A small image inpainting model, trained from scratch.
Training: muon at rate 0.0048, batches of 384.
Rows from block 6 of a small image inpainting model, named by matrix and row number. Rows with one number belong to one channel. Each number is 128 + 24 x the weight over its row's rms, rounded and kept within 0 to 255. All counts start at 0.
Before each channel's rows are labels from the 100 images, of 14848, where the channel reaches its highest value: "strongest on" is what is common among them. Only what is clearly more common there than usual is listed. The data: telescope images of galaxies (Galaxy Zoo DECaLS). In brackets: how many of the 100, against the usual share in percent.
# convs0: first 3x3 conv (model.mid.0.convs.0.weight, 256x256x3x3, each kernel summed), inputs 0-85
# convs1: second 3x3 conv (model.mid.0.convs.1.weight, 256x256x3x3, transposed, each kernel summed), outputs 0-85

strongest on: shape: featured or disk (62 vs 30.5); edge-on disk: yes (44 vs 5.2); roundness: cigar-shaped (29 vs 8.1)
convs0.6 [120 103 156 120  90 143 127 123 140 124 162 126 134 156 155  94 111 130 142 136 153  98 149 153 154  93 137 130 134 139  93 157 136 123 141 112 108 119 113 105 134 132 145 123 138  95 149 147 119 136 162  94 129 129 114  88 132 183  96 145 135 129  96 105 145 123 130 130 143 132 115  98 112  90 141 177 136 125 166 133 134 109 141 109 133 148]
convs1.6 [143 129 125 155 107 134  94 138 169  82 145  94 178 122 129 115 122  99 165 135 102 141 139 135 130 187  99 142 139 139 121 108 145 115 168 127 162  93 112 163 101 181 118 145 168  96 174 113 115 105  56 197 100 103 131 122  97 119 106 128 119 154 133  63  80 133 124 153 147 151  78 117 127  91 157 134  84 128 160 148  89  85 137 122 136  97]

strongest on: shape: featured or disk (60 vs 30.5)
convs0.195 [147 122  97 116 107 105  88 145 138 137 101  91 170 125 138  88 157 135 146 104 169 125 123 145 148 153 114 134 120 130 117 134 133 164 131 153 143 125 138  91 141 146 143 131  68  85 158 142 136 174 140 181 111 158 130 144 202 101 176 157  99 134 107  99 117 156 133 134 133 129 139 113 122 131 136 136 136 167 147 137 120 148 164 153 128 148]
convs1.195 [ 88 160 117  96 118 162 124 127 137 174 165 131 109 153 134 124 126 135 150 127 121 120  92  58 146  73 128 118 104 115 102 110 107 131 129  86 155  85 111  96 167 106 138 147 163 109 116 152 114 138 149 113 155 132 119 119  84 123 150 132 154 119  95 166 115 130 149 103  84 115 130 108 178 139 105 118 147 131 140 136 117 125  80  98  97  76]

strongest on: edge-on disk: no (59 vs 24.7); spiral arms: yes (50 vs 18.8)
convs0.161 [118 120 127 171 137  75 146 123 109 127 117  91 121 120 129 173 124 130 147 108 139 116 115 147 115 139 136  97 143 112  99 122 178 100 110 152 112 132 113 135  93 129 136 123 143 123 100 133 141 137 138 161 111 104 140 163 169 137 124  89  85  98 116 125 138 127 113 119 172 110 111 120 122 135 113 104 193 139 108 109 138 122 176 125 126 111]
convs1.161 [156 104 136 166 155 156 148 105 128 139 175 113 125 108 114 116 128 114 154 119 159 169 127  93 140 149  95 155 127 101 134 160 132 100 100 170 101 140 127  99 134 156  76 122 150 156 118 109 126 134 137 120  96 145 107 148 136 124 127 149 123 137 181 167 142 127 183 128 145 118 122 147 116 114 183 158 167 125 120 117 122 130 118 117 109  68]

strongest on: shape: featured or disk (66 vs 30.5); edge-on disk: no (62 vs 24.7); spiral arms: yes (46 vs 18.8)
convs0.34 [164 154 123 104 175 121 125 138 104  97 114 182 160 116 136 131 103 122 107 115 107 133 131 120 134 134 123 145 114 110 103 114 103 122 182 186 111  94 157  67 121 136 149 128 132 203 151 158 125 126 125 122 119 107 132 123 168 133 136 117 140 110 124 149 140 127 117  80 157  76 115 140 146 140 102 125 115 122 153 163 161 142 164 146 119 181]
convs1.34 [153 138 118 114 129 142 162 104 158 114 124  92 160 182 123 118 142 130 132  83 126 123 116 131 109 117 103 166  94 121 175  81  79 135  89 122 111 146 102 136 119 126 145 141  94  77 112 136 101 133 105 190  71 107 140 118 126  86 136 148 153 114 153  95 111 145 110 119 132 117 115  90 156 138 131 133 145 128 144 136 169 120 171 145 113 144]

strongest on: shape: featured or disk (61 vs 30.5); edge-on disk: yes (49 vs 5.2); roundness: cigar-shaped (26 vs 8.1)
convs0.124 [128 134 126 110 127 125 134 144 112 119 110 123 126 147 101 126  96 127 144 164 138 132 136 122 151 134 124 157 137 162 128 130  99 121 131 121 120 134 116 158 130 115 155 160 169 148 137 166 146 128 138 125 146 132 154 162 149 126 148 119 146 160 138 159 112 119  92 156 100 138 115 143  97 165 104 116  98 141 147 145 127 135  87 140 147 169]
convs1.124 [133 142 156 115 133 130 104  81 135 119  94  97 170 135 164 114 144 138 128 188 100 113 110 115 114 105 103 117 149 135 116 133 104 108 148 117 171 109 168 181 121 122 129 112  95  98  79 127 174  66 151 122 112 118 132 102  65 126  99 161 100 119 151 123 179 135 143 128 170 121  99 130 140 123 129 110 103  95 113 152 127 125 132 119 123 116]

strongest on: shape: featured or disk (80 vs 30.5); edge-on disk: no (65 vs 24.7); spiral arms: yes (61 vs 18.8)
convs0.145 [122 146 117 127 130 128 111 122 145 123 140 105 133 177 123 124 107 124 123 119  99 133 141 147 141 108 157 122 122 156 125 114 129 117 172  82 133 141 116 125 119 138 131 136 177 113 177 118 121 170 126  87 109 105 150 151 142 146  99 119 184 107 151 151 134 138 159 146 129 119 104 137 134  94 122 136 102 120 150 178 141 110 140 133 108 149]
convs1.145 [140 129 145 150 101 156  74 108 129 153 138 125 100  90 130 128 113 177 169 135 134 116  82 123 103 109 112 141 118 120 118 105 155 130 148 114 116 124 119 184  71 137  92 102 131 123 170 136 129 126 156 123 132 128  86  89  96 129 115  86 110  97 123 135  92 134 138 133 123 177 116 169 144 138 126 130  86  75 139 147 184 135 102 152 164  91]

strongest on: shape: featured or disk (80 vs 30.5); edge-on disk: no (72 vs 24.7); spiral arms: yes (55 vs 18.8)
convs0.107 [105  97 132 152 161 141 122 115 113 109  92 118 161 103 136 107 104 155 112 107 106 139 101  93 143  74 183 139 101 174 156 117 104 117 117 102 113 135 140 103 144 158 155 133 106  81 124 133 131 119 140  73 143 132 129 115 163 125 166  77 134 121 157 104 125 153 150 152  93  56 115 110 131 146  85  76 116 120 112 112 148 100 100 152 158 162]
convs1.107 [101 174 136 128  93 156 135 121 125 130 134 111 211 111 128 109 107 187 142 144 139  99 137 105 113 150 176 179 131 118 137 112 123 129 116  97  84 127 145 186 120 123 120 120 106  81 142 122 119 132 166 116 124  97 111 126 102 112  97 117 136 117 109 119 109 143 174 140 165 119 124 164  94  85  92 142 110 114 135 117 165 154 128 130 101 126]

strongest on: edge-on disk: no (53 vs 24.7); spiral arms: yes (48 vs 18.8)
convs0.163 [113  85 134 161 102 155 115 119  95 130 132 121 122 107 169 154 172 131 150 133 144 122 110 143 121 112 130 118 136 118 179 131 157 135 136 151 151  92 148  95 139 129 114 108 115  97  90 138 146 153 135 163  98 160 136 115 169 114 119 134  79 115  97 134 171 131 148 138 155 118 131  97 122 171 159 170 203 154 103  67 134 134 170 107 136  77]
convs1.163 [137 126 166 159 131 107  95 139 119 113 161 139 102 119 130 112 168  91  89 114 135 155 150 144 174 148 164 113 113 156 158 132 166 113 102 131 171 155  92 114 130 133  98 106 144 149 130 154  96 110  97 128 148 113 130  94 137 147 115 123 100 149 150  95 135 123 158 115  95 118 131 143 145 116 170 168 156 123 175 137  83 143  99  98 118 133]