python train.py --model="image inpainting model" --horizontal_flip=true --norm="batchnorm" --hidden_act="silu" --widths=[64, 128, 256] --attention=false --optimizer="muon" --muon_scale="match_rms_adamw" --adamw_lr_other_params=0.0011 --ema_decay=0.99 --batch_size=384
Rows from block 6 of a small image inpainting model, named by matrix and row number. Rows with one number belong to one channel. Each number is 500 + 25 x the weight over its row's rms, rounded and kept within 0 to 999. All counts start at 0. Numbers have three digits each.
After each channel's rows are labels from the 100 images, of 14848, where the channel reaches its highest value: "strongest on" is what is common among them; "colour at peak" is the nearest of a few named colours to the mean colour under the peak. Only what is clearly more common there than usual is listed. The data: telescope images of galaxies (Galaxy Zoo DECaLS).
# convs0: first 3x3 conv (model.mid.0.convs.0.weight, 256x256x3x3, each kernel summed), inputs 86-171
# convs1: second 3x3 conv (model.mid.0.convs.1.weight, 256x256x3x3, transposed, each kernel summed), outputs 86-171

convs0.85:540502540514515488490514525473475487457505481521500447488458478547559520522519429553453509513499514517537499508450493516463504544484504519519500514499454499508477495469465490506566507495447537543531489508568504505502503528502508492497518522524484457481503499
convs1.85:507530520490478556494492513509489478514506499480518544481530508484466496465503530497468475488465444520500520526465481495508479484451499506513493487508511470503517508460506526500518496519476479518470473480497545485451478484547471477501532462518457456482473561
strongest on: edge-on disk: yes
colour at peak: grey; pink

convs0.117:505515487459529501566507513526486469494513449547491435506536517472519483519519445510507479487502496492515475491514481521459490476502483492538508538410484478523478445462452515502483513478540522519502520484501503439504473541517530492505494522487535519491501495
convs1.117:479480492544501518495496473517533500530558500462534500474504531475508492463483466512507533476487532523469548522489467490521482496537501497490502517521504508523484481507511497521456528468507474485505486510508494484504516470520469481496513543539451469518531486
strongest on: shape: featured or disk; spiral arms: yes
colour at peak: grey

convs0.58:536505545490508492528488495556514494457505514492539496516520498510569481473480468446521445487467517513514506461480562535570500510517462502513506474490508494511466496501490471516530461503493535512506500507477512528491496483497509518461528505476524491520506511
convs1.58:453506507440507501469511512498485516495517553500438524461466501525488526483482546474543520478473482471494461507542532501515501479538507509453493492514515500518519528536515494535470503489532494500508497486501501486471467518500488520468496464503482501525464487
strongest on: roundness: cigar-shaped
colour at peak: grey

convs0.253:516526470551500452498460482505499500512474477517491448493504510508449496517500433498506555480515492446472483503524485466500490516501506474467463544490505498501497514522497478483528478501542485485539489515484529469505444489500505483516466500472503532548483478
convs1.253:485514478498511506511485490563480484506467502553490494481501497469542510507528487532503565477506491496496495475477514483532475463532504540490449530493461484502505494520453487496475524503499460513491516509534448520493490476500521501522516501532479487521531522
strongest on: shape: featured or disk; edge-on disk: no; spiral arms: yes
colour at peak: grey

convs0.27:469487482512500512467522493524485475521521495485490473477486532535493483524479518476518501515510445494511486536488490492513474472522449511525506535506517506497456512491531518499462534535502443497425502507508501511503518486489462505498513558553506506502486487
convs1.27:504502527509492538477505511494474494530502482494555501449511505477499513521521518502518460472490516477476502500535500511483484481517516490519449492483537467456487509468501475487513531496488479477537468447506434553445451471532538512500501518530508504503501486
strongest on: edge-on disk: yes
colour at peak: grey

convs0.44:507503518465478461502523492510502592460522516476517504525482536488467535478483473517538484530484503551484460480477504514457510515477510484518502493465543480512498511537483512509513484529489494504494510491483497494511459491488477464530471499489547482529491502
convs1.44:495502483495480518515517471477500482489482476503492470519485504488505513448478500517471472505523479561473518529479491507479533515481473507501496507474560546506475475501492507512509496507449511497502545501471541519519536507516494455524486502473505473494495505
strongest on: roundness: in between
colour at peak: grey

convs0.161:527477498496519514526478510544491544471496492477456539537481509485540506499517537504478495501473479471492532552503473518491465530482475492576501519505543470540496465495553500488527500431530477510459506518524517481492492516499460467528526573519470485520476472
convs1.161:469511478516511508538491471515558472509493495487485535504520494488507465489502491532477496463519521506505544489497495486526465539533487574488505517525482506483462512545500549495512474513457504511508509460547471504507513460498468494500503471448466534484520524
strongest on: edge-on disk: no; spiral arms: yes
colour at peak: grey

convs0.155:451454485503530515493529502521500532482506520520448514512494500512495490500511553489524481497478460498498542568517438520518497491491502492523491504594498482518518520494536537502511516510498497486458494470513502473474514498477528490533466554478501479486497535
convs1.155:514525492501500515548496503499522554529496495500451519494530505457512515459491542503510499478488521476513505485501519485520479541542491534480514479520517508465514535520490517505507488503461459509465501473528517475520498465505466475506473496503484473465516531
strongest on: spiral arms: yes
colour at peak: grey

convs0.6:496542512464509531518482495539487500521478523475545505473506509528519556507509519488476478495501495482484510478532519460499556538538497534511511475461519490477524514509489482501463506539487479490470485515494488522484493519520471505498515484512522522459506512
convs1.6:475490514483512540518512524464526553519541500492499503502484509493498496506477486526524530481453514507485530488530494554486514485474501499481503491516474496488488512495504485530471493513518498507514493475512492545508508509452475517514516487485504505499494478
strongest on: shape: featured or disk; edge-on disk: yes; roundness: cigar-shaped
colour at peak: grey

convs0.129:491485488499474465532475499530502509494475538503465512522482493466516499551495504488484423483446505530479523491468481516510466536486508521504500475483497462514475477496522512483515479451554519503484517529504586437499491514505515489540467498472534495509497527
convs1.129:454506485500518494498488491574479520511501456516524478512526497527552449457504494558475478483523496503486517479475466492497466533466473524504492565481493508542503491508484506507469531506504486534521558577517498527512494479501487454542467515531507478513506502
strongest on: edge-on disk: no; spiral arms: yes
colour at peak: grey

convs0.144:472465525497489474489472516537527496487526528484478468519555458460477490426486469498482432494520532519487493530528500528470500502455511481537514521462519492503485501472522521502456516485486494441485458505488512480490540515506505468496492435466499525463499558
convs1.144:501512486506465503496503486488480485498497518483473514481460477515489528506485503463508487516499490511497508501489494485488481537477508490541452507533501472501507500528543507465494444465482498520496502490523501454493542474505439478459494496543502480484476473
strongest on: roundness: round
colour at peak: grey

convs0.190:492544530480511525495521509530501532472491496471543489522549480483485512493497497498499468473464496524492491492503528521502509499496487485504501511507556489518508499485526521502445495456499462495486494497469544490531507498472489506498523486488490497463475497
convs1.190:491466444488435476473558479510494511459498521503534479545484482505483489496465519469549467506489487563476446526490475543486503523458474458487519519492526494483525500496504507506487452551516518481516494503510499498528498488518488455494476515504496477494532496
strongest on: roundness: in between
colour at peak: grey

convs0.24:546565487484480520506493498501488511476471507487509530475496498490537560493495476553528505469485515500474474500509489459469535481507480495528493481425510483490460474448465481488513495499499502525538504511487533464508497504526551504507480487477519520513522498
convs1.24:499476515532534542486505498463504494524575530495507485494455493505485477516489490440469547499496518513495519527478513519497490494469554484506497510543485510516465459504505498491490507520529495498550472514518512508486495473498491508470519513511476501528500484
strongest on: edge-on disk: yes
colour at peak: grey

convs0.242:528483470473483512501481489489487531473499498493520548518453458511475479456495480481475508506500500520529516519480490505519468507428521504490486479524494457463474489464515509483514510476499512489525498537477527479476536492500512504470509468460499486526485489
convs1.242:525495494534478476496532512521504500485514532513519504483538503550530473487558521540504514502503462483500451509468478513467495540480482482512483529473496490534528483477491517527531481511564515508531548515490508507481532519497508494489485509563548502513509519
strongest on: roundness: round
colour at peak: grey

convs0.20:514597499505483512509531497464500449508485472508528525475503472496517549467504489517483537491519521495459495493489536477503509482510503514503522491437527534466504507495439472494478501538475500506518469552478507542470440532489525512483467499548503549481502475
convs1.20:481496511489494509488500486454482459526533482531539456512455492523477484475507454476491547495500544520507473481503508533529513494532556489493517479532492547488479448508525478508503487532508502483515503516472484519493507483494513502493507497491481524490518462
strongest on: edge-on disk: no; spiral arms: yes
colour at peak: grey

convs0.179:509466514489551546500491512486543507522541458482490489509472505533515511505474567498502523488462484474509448559461489500474507455508471529538513487542517535509478496508513517504519546520491494534521483497504489460483470530465492504472518523500503486518507515
convs1.179:501489513494485486457456504481463469511477498484532529484501485461509514564540465508454421480521561511498510468530515514466524463463485471506485482496534509507520490464530476478573500489479498477475497475485513499520486484511516509491496478504497441482482526
strongest on: edge-on disk: yes
colour at peak: grey

convs0.52:520510547488495514511489502480498528500545443489505540525451522503496485511495531511518466497450495523485508513492508498470559532522442476535519515506511534511548495531535521519512490523488524482493510473477467494499488528500476497473472516480488470457497527
convs1.52:556530512469509489558468448466470444456441495505490511509503480494506522491531510530514457501515516487524510516495519507495527510468495482477478438548520490517485499493514514505515515494515531526491503500502534509512527493504505506490508507514481483505495502
strongest on: edge-on disk: yes; roundness: cigar-shaped
colour at peak: grey

convs0.142:459517510483487426510491488451480504511478483494527492460518471477504537499495491500502524504516541432494484478528524466513508531483506512494482531474496538458537497536486436507504490476511484528529454556498508534537475495531503498512472462498509548493504488
convs1.142:496499483478509545509507474506493478491505503504500516525470484453485496528478427496482530519517499468505487490475506470501491489542515514475493488500521520504515490468513498458487492449474522513483507513499502508475481485474501493465526472464454514480464528
strongest on: edge-on disk: no; shape: featured or disk; spiral arms: yes
colour at peak: grey

convs0.49:497528492494508522501516495493516458488519490521525534524481528465534459540500520480497487469483458526502470466502540533490478503437485515566494521488506453532458510449472544491503538486501478519455498528510498472516504496465481482486478548463513499512499538
convs1.49:502527554527490479518511509508465518505553554470481516488494523465457500512516485476508471524499561527490552509487469511484520514522526519539508475497519493500478484517514495473538540419509497502498504527472522501508511493490535529462506538503458486464504467
strongest on: edge-on disk: yes
colour at peak: grey

convs0.246:565493540480519540521513493438492485490452476541479504489574523520491498486504506567461482512505458530500478490472479496487514556533467487491497475506514472535518497484511502507491489513467508522470540445524519489450495513495501509506466530466477514493488516
convs1.246:500515495498479500461447494480506481469507494530461493476483489505524494482502511501499519481528499496507513512488529530474522494506506520525510487481501496493498471467496451465539479456523520537479481471493516476505540511491436520485500468533498453475439504
strongest on: edge-on disk: yes; roundness: cigar-shaped
colour at peak: grey

convs0.123:490533508516527488545491503461501482503539491516461506522450479525549501526529511529482523498456509488549482515491471525491511500492494501528492503514505501481495457469500527498491520497541500523459510450559505480494518470472526534547521535506519450500483459
convs1.123:515518468493450513526525506540448513502489521506484487496498458510525520505540524508494483541488518511499485490485492473472494502453504484567489496500486496454509502483498595510532522471542521515468492528479525512519511514528462484448472448483529481492538508
strongest on: edge-on disk: yes; roundness: cigar-shaped
colour at peak: grey; pink

convs0.136:507508496460504524530515525493495505491440483516518506517470512491520469524503513492501556489504507460496498500511503536480473427480499452483532550463495494512487450504456482515456481475564516500530505499539525487504495486524518484503490523533513525535510530
convs1.136:486517512543522458500532472534487452499560464481542514502534507482525490549512456497529561503502508511479534492475513490519485527517498507512514521481489486536473459508529510507508550488528498518497554514508515503480464493525528474506486530539527488487528504
strongest on: shape: featured or disk; edge-on disk: no; spiral arms: yes
colour at peak: grey

convs0.115:505469506481552516545479513536511519513480533509516474534531468519491505447491491523513517520496502391505492501495498494508470471497509481469504508515507494492513471532477499525490458478536535526506468489510479474497512532485486508518515505522505505493485456
convs1.115:480485482471494492500493551505461505495505490487474527517483500476517522514456463487522478473526486498482538497479494512460525497536470530453498547497524483514511489441529519543529476450491496501452454476509546518468461514536547474538523485490490448471509524
strongest on: edge-on disk: no; spiral arms: yes
colour at peak: brown; grey

convs0.156:475478533527524496519486499552479504466494495505524522556499469499552514491515520501491442489439514517479517499497508512557524495515463531551516521515526495494477485507495501490508511499549461527479509507498493480544493507456487491479549517426498454508505535
convs1.156:449542475514529529521516530554501500504467548492496505488497515475524485529468519470515523465460518506484487515502496506477456501473548466474497526541505464516510545578494509509463490503503466487498477519538471508491476470511488470509462482509449511503502475
strongest on: roundness: cigar-shaped
colour at peak: grey

convs0.230:535446500503465490520511495498511489487532461533475495479473484525499483515490515452504456508500474472510484465464465502487479484434492473518500474493531479491484476476519524522498496529497483498484479478520499463474498536481477524486489491418467473518509480
convs1.230:514505516503500452494511486526489512473509504480516516495479482538513495490501519511511452543491499522509509520544454465512514475477508500571502482480472481511491485504517548453537542478536505492552458542529504498484552505528504502498477518487529526505504471
strongest on: roundness: round
colour at peak: grey

convs0.3:515474452474515512471543478536506496482500458517500482502497464507478523537520470516492509492519493501481491458490496510484478492513491478478496537460526500499490456498482469516504496499511453486478483496500546459490461525503513478537465485473541562497476480
convs1.3:494518497557477492461455493562486516489526500498516500460513490465499476462498483516483492509508530517489558532505455490511501512501524541509498514489531486507511462520502468477442513488516487466503480553526497489452522502488490492498523541478470508512501518
strongest on: edge-on disk: no; shape: featured or disk; spiral arms: yes
colour at peak: grey

convs0.132:480478512466486488545502478547506534497517525515485459492485529512475528522500496532548475551481505538472493488453475501499479491464528530505493495457504471510454486523476469503550486510487513503502508510534466512486484538523481504519478496463466487509526508
convs1.132:497508482485466518520466505470499503501525502476432509497478470522497482474516478490449498493489477531495559521532496503436520507481523484498493520511502523509507529497496541523492487504473505506485509517495546530507504512504510514491476487488496463490486486
strongest on: edge-on disk: yes
colour at peak: grey

convs0.37:494481523476486500508508507523508494477505510542550523522520452517502549461531523548458486520495540521523465480482525471481501523481549492533441546509493463523488473533469476517515487520512524533526502520548527482490474559507510505520523479527470479497522527
convs1.37:469500483478522524516480516542496495508509458489466541504477472517495445524495490493498498503470525499518521494493474532521499536499523489467534541487500481529510521464506497489465474449548481493447511516513529501523505467498525461520483492518497459516482521
strongest on: edge-on disk: yes; roundness: cigar-shaped
colour at peak: grey

convs0.74:487548526509508478450488483468503458478500479524508481484469477481533517509471432492493516497505494477452469513496498463483540485533484505447445517441477472492453511503476466502495536513472525501530518484492529513478440533488503495517486471512535514532470496
convs1.74:480533449501496512471505502491493500517522505477522508480487532490507484507499507484513582487523508496503506478469489493529494495538538524488516506524485568505538488484431495489498492527526496499493529541522426486473495472488540494533513549530500537521505461
strongest on: edge-on disk: no; shape: featured or disk; spiral arms: yes
colour at peak: grey

convs0.88:533494510477478516509485504529517456506470499472471458484429511515500525537502439486493465488485487481518495432468491495533483487499470489536499489486517505508466486457469461495533537483513509492495487519468534513509477525498500510492483442438485492535484492
convs1.88:467476499498496499461483510518503486483525499499463508454482500540476457503470526478478525494470495478461488519543478502553506486456538498505502506498456519482477505532496517491489518486553495444562476512516497492508537491527476500504492535525510475533508504
strongest on: edge-on disk: yes; roundness: cigar-shaped
colour at peak: grey

convs0.146:458490538473513518502479488536506549470518509490504513495508484524485476538516505483481515495477485521512498537451485484480513490498508513470508531531510529507532498492480500502473477554501518526537465481490540485485468475517524509505535485510522493490505503
convs1.146:518474509469475474476512507442490485535468452525502530512456516475486495507514490497549467465442496484498496463523533502480523489505497487495530460465504491455543528494514496524543486490523536452463481431486528529542454486505489508481533517511524461479499492
strongest on: roundness: cigar-shaped; edge-on disk: yes
colour at peak: grey

convs0.227:485516508469469517587462485451496487502515495501488449497459517522522475523497463521497471480491527520509502533482452469495501479504510521562484470469522490496464477477479467511509528466474479503495482407482519501541515508518495515466515484461480474561513497
convs1.227:522487481501490492497488485492517476490543504496492515481492547533507517500491468499507548527470487526471491498510453505475515503493483497519492527533500501456479480493501524523521559503466492531501503510487497536486469532511455476501487531472510465515493504
strongest on: edge-on disk: yes; roundness: cigar-shaped
colour at peak: grey

convs0.181:501475501477492463463517488492498451467517450552460454482478508496491505514460448523472493489501408468496498519540474468510488520489458473468470536464524470487465446514451506491494508501514494496531491542494532501501495485518526501526507506532503515529522482
convs1.181:455518461538494489500523455549503527470509504499498455490513489507552488500498525510505552473532500526510485487504482480509480472465527518509456512507480480486489503477474482512442480502541481498538522551561491491453504505498503517525461521519537514552549487
strongest on: edge-on disk: no; shape: featured or disk; spiral arms: yes
colour at peak: grey

convs0.162:494491492466446468528519499500521523529521512491524526520491484543498508470515517501481454510497495520510480512476490502482491493440511483539528490519504484478460490504511502496513486502511499496476497460505485465527507490464480523497473500448458459493526477
convs1.162:553541486531495492488495483543497466489465534496487503532540478499468496481509546512527440508497541482483493527513491499445488494447494502529463505542484430527487474481516528489485505456537496528505495511515505475510541528468478541480472457506520523498515487
strongest on: roundness: round
colour at peak: grey

convs0.176:534546527480504525509488520530500521496489481477510493487494488496541504542503481494528481487469493469530460512491484518502518506529491513556489514475480534481490482521450493507561517500514514520490429482515500473497469507533502478503504483491528523483514551
convs1.176:476470506456498513510474536505490528516483510507462533501453490553488521507470502498491445511501519510459529512507522513480494486487493460461489468512465512505528528468552537531523476512480475514489476489456501531474471516512533485492528497495488462513497471
strongest on: roundness: cigar-shaped; edge-on disk: yes
colour at peak: brown; grey

convs0.5:495444535467517544504509499492502552510516479515495449471465500511506461506494507474516428516514500489515501538489503479516492491465521523513505492550505527532504470505487482514550525514529542511485473443498507516507506498504547478487526496456592477487497496
convs1.5:513504476465500481516479496508504565476469493467490544490536496511513513474501509490464491478508533453500474507509503475468520520516483464477510464482470470511513540447502494491486503508468468495511527484513550481484454527525470489456491463513534518522473498
strongest on: edge-on disk: yes; roundness: cigar-shaped
colour at peak: grey

convs0.237:485485504451474445511489499496480516519491486466539530477519491499493520487486470487479512520513500472487485515466488499462510521464501474458505517525514504483519514533542503492509511467520508493591505525491502530525477486515535501468528474493526464541506454
convs1.237:491484468544516552507535478493485515510469497524535481505494462524554470491489462502491519493508515469524441495518503480495489489533531486525504503490488456513515479480477502459460454530537539487509534498521524484511500506511501515533489464504480466507475527
strongest on: roundness: in between
colour at peak: grey

convs0.30:497519489449484513512466509508500487494462491483520554515470491506482515446509477511506427483491522521454513530474493479472486519457491549473520472522540461488500512474516522483491506501512513508522490488464513533485500528525518509523506462421524473505494496
convs1.30:498493490502477495488544500518505581490519501506541532524529480524534482486545499537510444537489498497491463523479453483498507559523450471520492492472491494522554499479510502483445501492533523499547538523469532489491516520471511490497478507477518516483507493
strongest on: roundness: round
colour at peak: grey

convs0.36:496511485529511498463503484523515484543502453505475473460487523486519499514526440491500514530507471445487504516535504467498475497481511514469490500468520477480495494503494459471481517498558495494518508529505540486536520473516488535466508496546508521535502484
convs1.36:494504494492501482517512501532498504476486504491502496503523540510548509457540530567518558474481509521495485492503498460533498517521475537500435476512482492481501496499507526489489518489507493519460495547533471521496517525491532499559501488541542506556547499
strongest on: edge-on disk: no; shape: featured or disk; spiral arms: yes
colour at peak: grey

convs0.112:511489469530514516498491543527463521507493516518529494480468475509529531485482517497506421480485473441489516494519478483473487508499497479532446490506544505520511476490506505477539481468508477505493495485508562513467483515508517458522492491509538466469459462
convs1.112:470499519532522537497482521505511515537517499472490518514560482479527470520529458528449535489526528486494560513503468480554465519507500533512485554512472549524488520475506506519476509502486503504492512532548488518497529509484517498516530473483477529500492500
strongest on: edge-on disk: no; shape: featured or disk; spiral arms: yes
colour at peak: grey

convs0.55:535446553512529462501471508502476513481529537475502512497557496505508543442483481518468493493458495476484532501520458491507457557491521491515495500480480512462504501485502519502538470483517499511488493476508515497505540533528478511506445513509510519502512483
convs1.55:426497472480459483495469521542539497482524495487500514507506497462507468494509526468459491518539503499488561529554483496491531491518487523477511519501474537554513501506511522501490492465488499534480507513534514509521505494496523485494485491493532495465513521
strongest on: edge-on disk: no; spiral arms: yes
colour at peak: grey

convs0.16:488557516549514529465505499536484547466493489532479498492518503519522498465520503524437524504518451485498502491510523507532517469507550531502496489487489481483497521522471518502483496457471466516537505543496509505521487571503513460479532514532492523464499480
convs1.16:461499480461475510536483514486528498541528529468444475496516546548494495481505508492488472493478523484500563503545458501528477515485526489494507521493453510544500499514533503521501450470545489502477505482525510485490490478519477490487491444498518508487499499
strongest on: shape: featured or disk
colour at peak: grey

convs0.138:490499560494490522483494470527531491499529485499526503516501463516541491501490491548466506498484525543501470468474512485451563475501514482527501488490521470503481471513504502488471486526483489496471496489490483516505465498468483489492517489478489477523499479
convs1.138:539508510477500517513492485516485513451513497492476502506486469553518526511493532518518478504520517477523491539439501514522555533481545462479486484495508458524462484461498478479530501538533509553499479505517504420496507512507551509519464505504473505509473510
strongest on: roundness: cigar-shaped; edge-on disk: yes
colour at peak: grey

convs0.51:468541498493472508487504488519535520454490496490510502505513486498478509489499516483529494503486472514507515512461542505545511487493496471477509492507533467473478561503428462487493462510497489496450493483499530498501504492462453458514483491500519536460511506
convs1.51:461510508496532500480478496562515516491520518480435513461443486523527512504473514477518478492462501486481517492521479489547490507537532486449472473503494518464501524570515516496494537529496488537451512473523471479490500490516497470474511507474486484518502530
strongest on: edge-on disk: no; spiral arms: yes
colour at peak: grey

convs0.102:454497541473481550441497489516501539474493529513478476482504501522514487491497444549503537522531508522504511507469525479477483562487479515500497477505519538516550489459494484527533483514444519505545459484480548512500443511527500477479546513492505510502500503
convs1.102:531497490491506510462516514451510569501519508528499458496467515534453531477469505438513509512481441502492469488515515539477526498526524491487547450483493508537513529476463504533468522509484510501509486486467483501485488511481487552452506504498511507481473496
strongest on: roundness: in between
colour at peak: grey

convs0.207:509473499514516489483474484488516553512482507481471449507539518479458509481501474474493462481498506558508493478521512474502482514476520472462477438496527455519518457485499490492514499513499442487505492509483477470520471523471483488426502483436489518532497518
convs1.207:469508467523496477502536501517492517500477536534484507501461497522492524486511526514521493507531457493486482523521536522491513515490494509478514483469522471524506481516487497509496538480525536524534504514526518493491561492503483511467511493494489526487510500
strongest on: roundness: round
colour at peak: grey

convs0.57:468492470534535477478485464469491572481506523476491519532462523487479502486429526522500516525505495539458496508458514504464520503455513536488483452494539512504533494488490510520517501515478525515535523450545467531520469546482506474470457506513513504557504494
convs1.57:509502494539542488513558489465515512491477497531524475502502521516522528506521549483483535493528502472484525495460540556463502493510535487486503520452514515513482517500468450485471509503538510524457568515503543510482504499515527522495485542518520518489485496
strongest on: spiral arms: yes
colour at peak: grey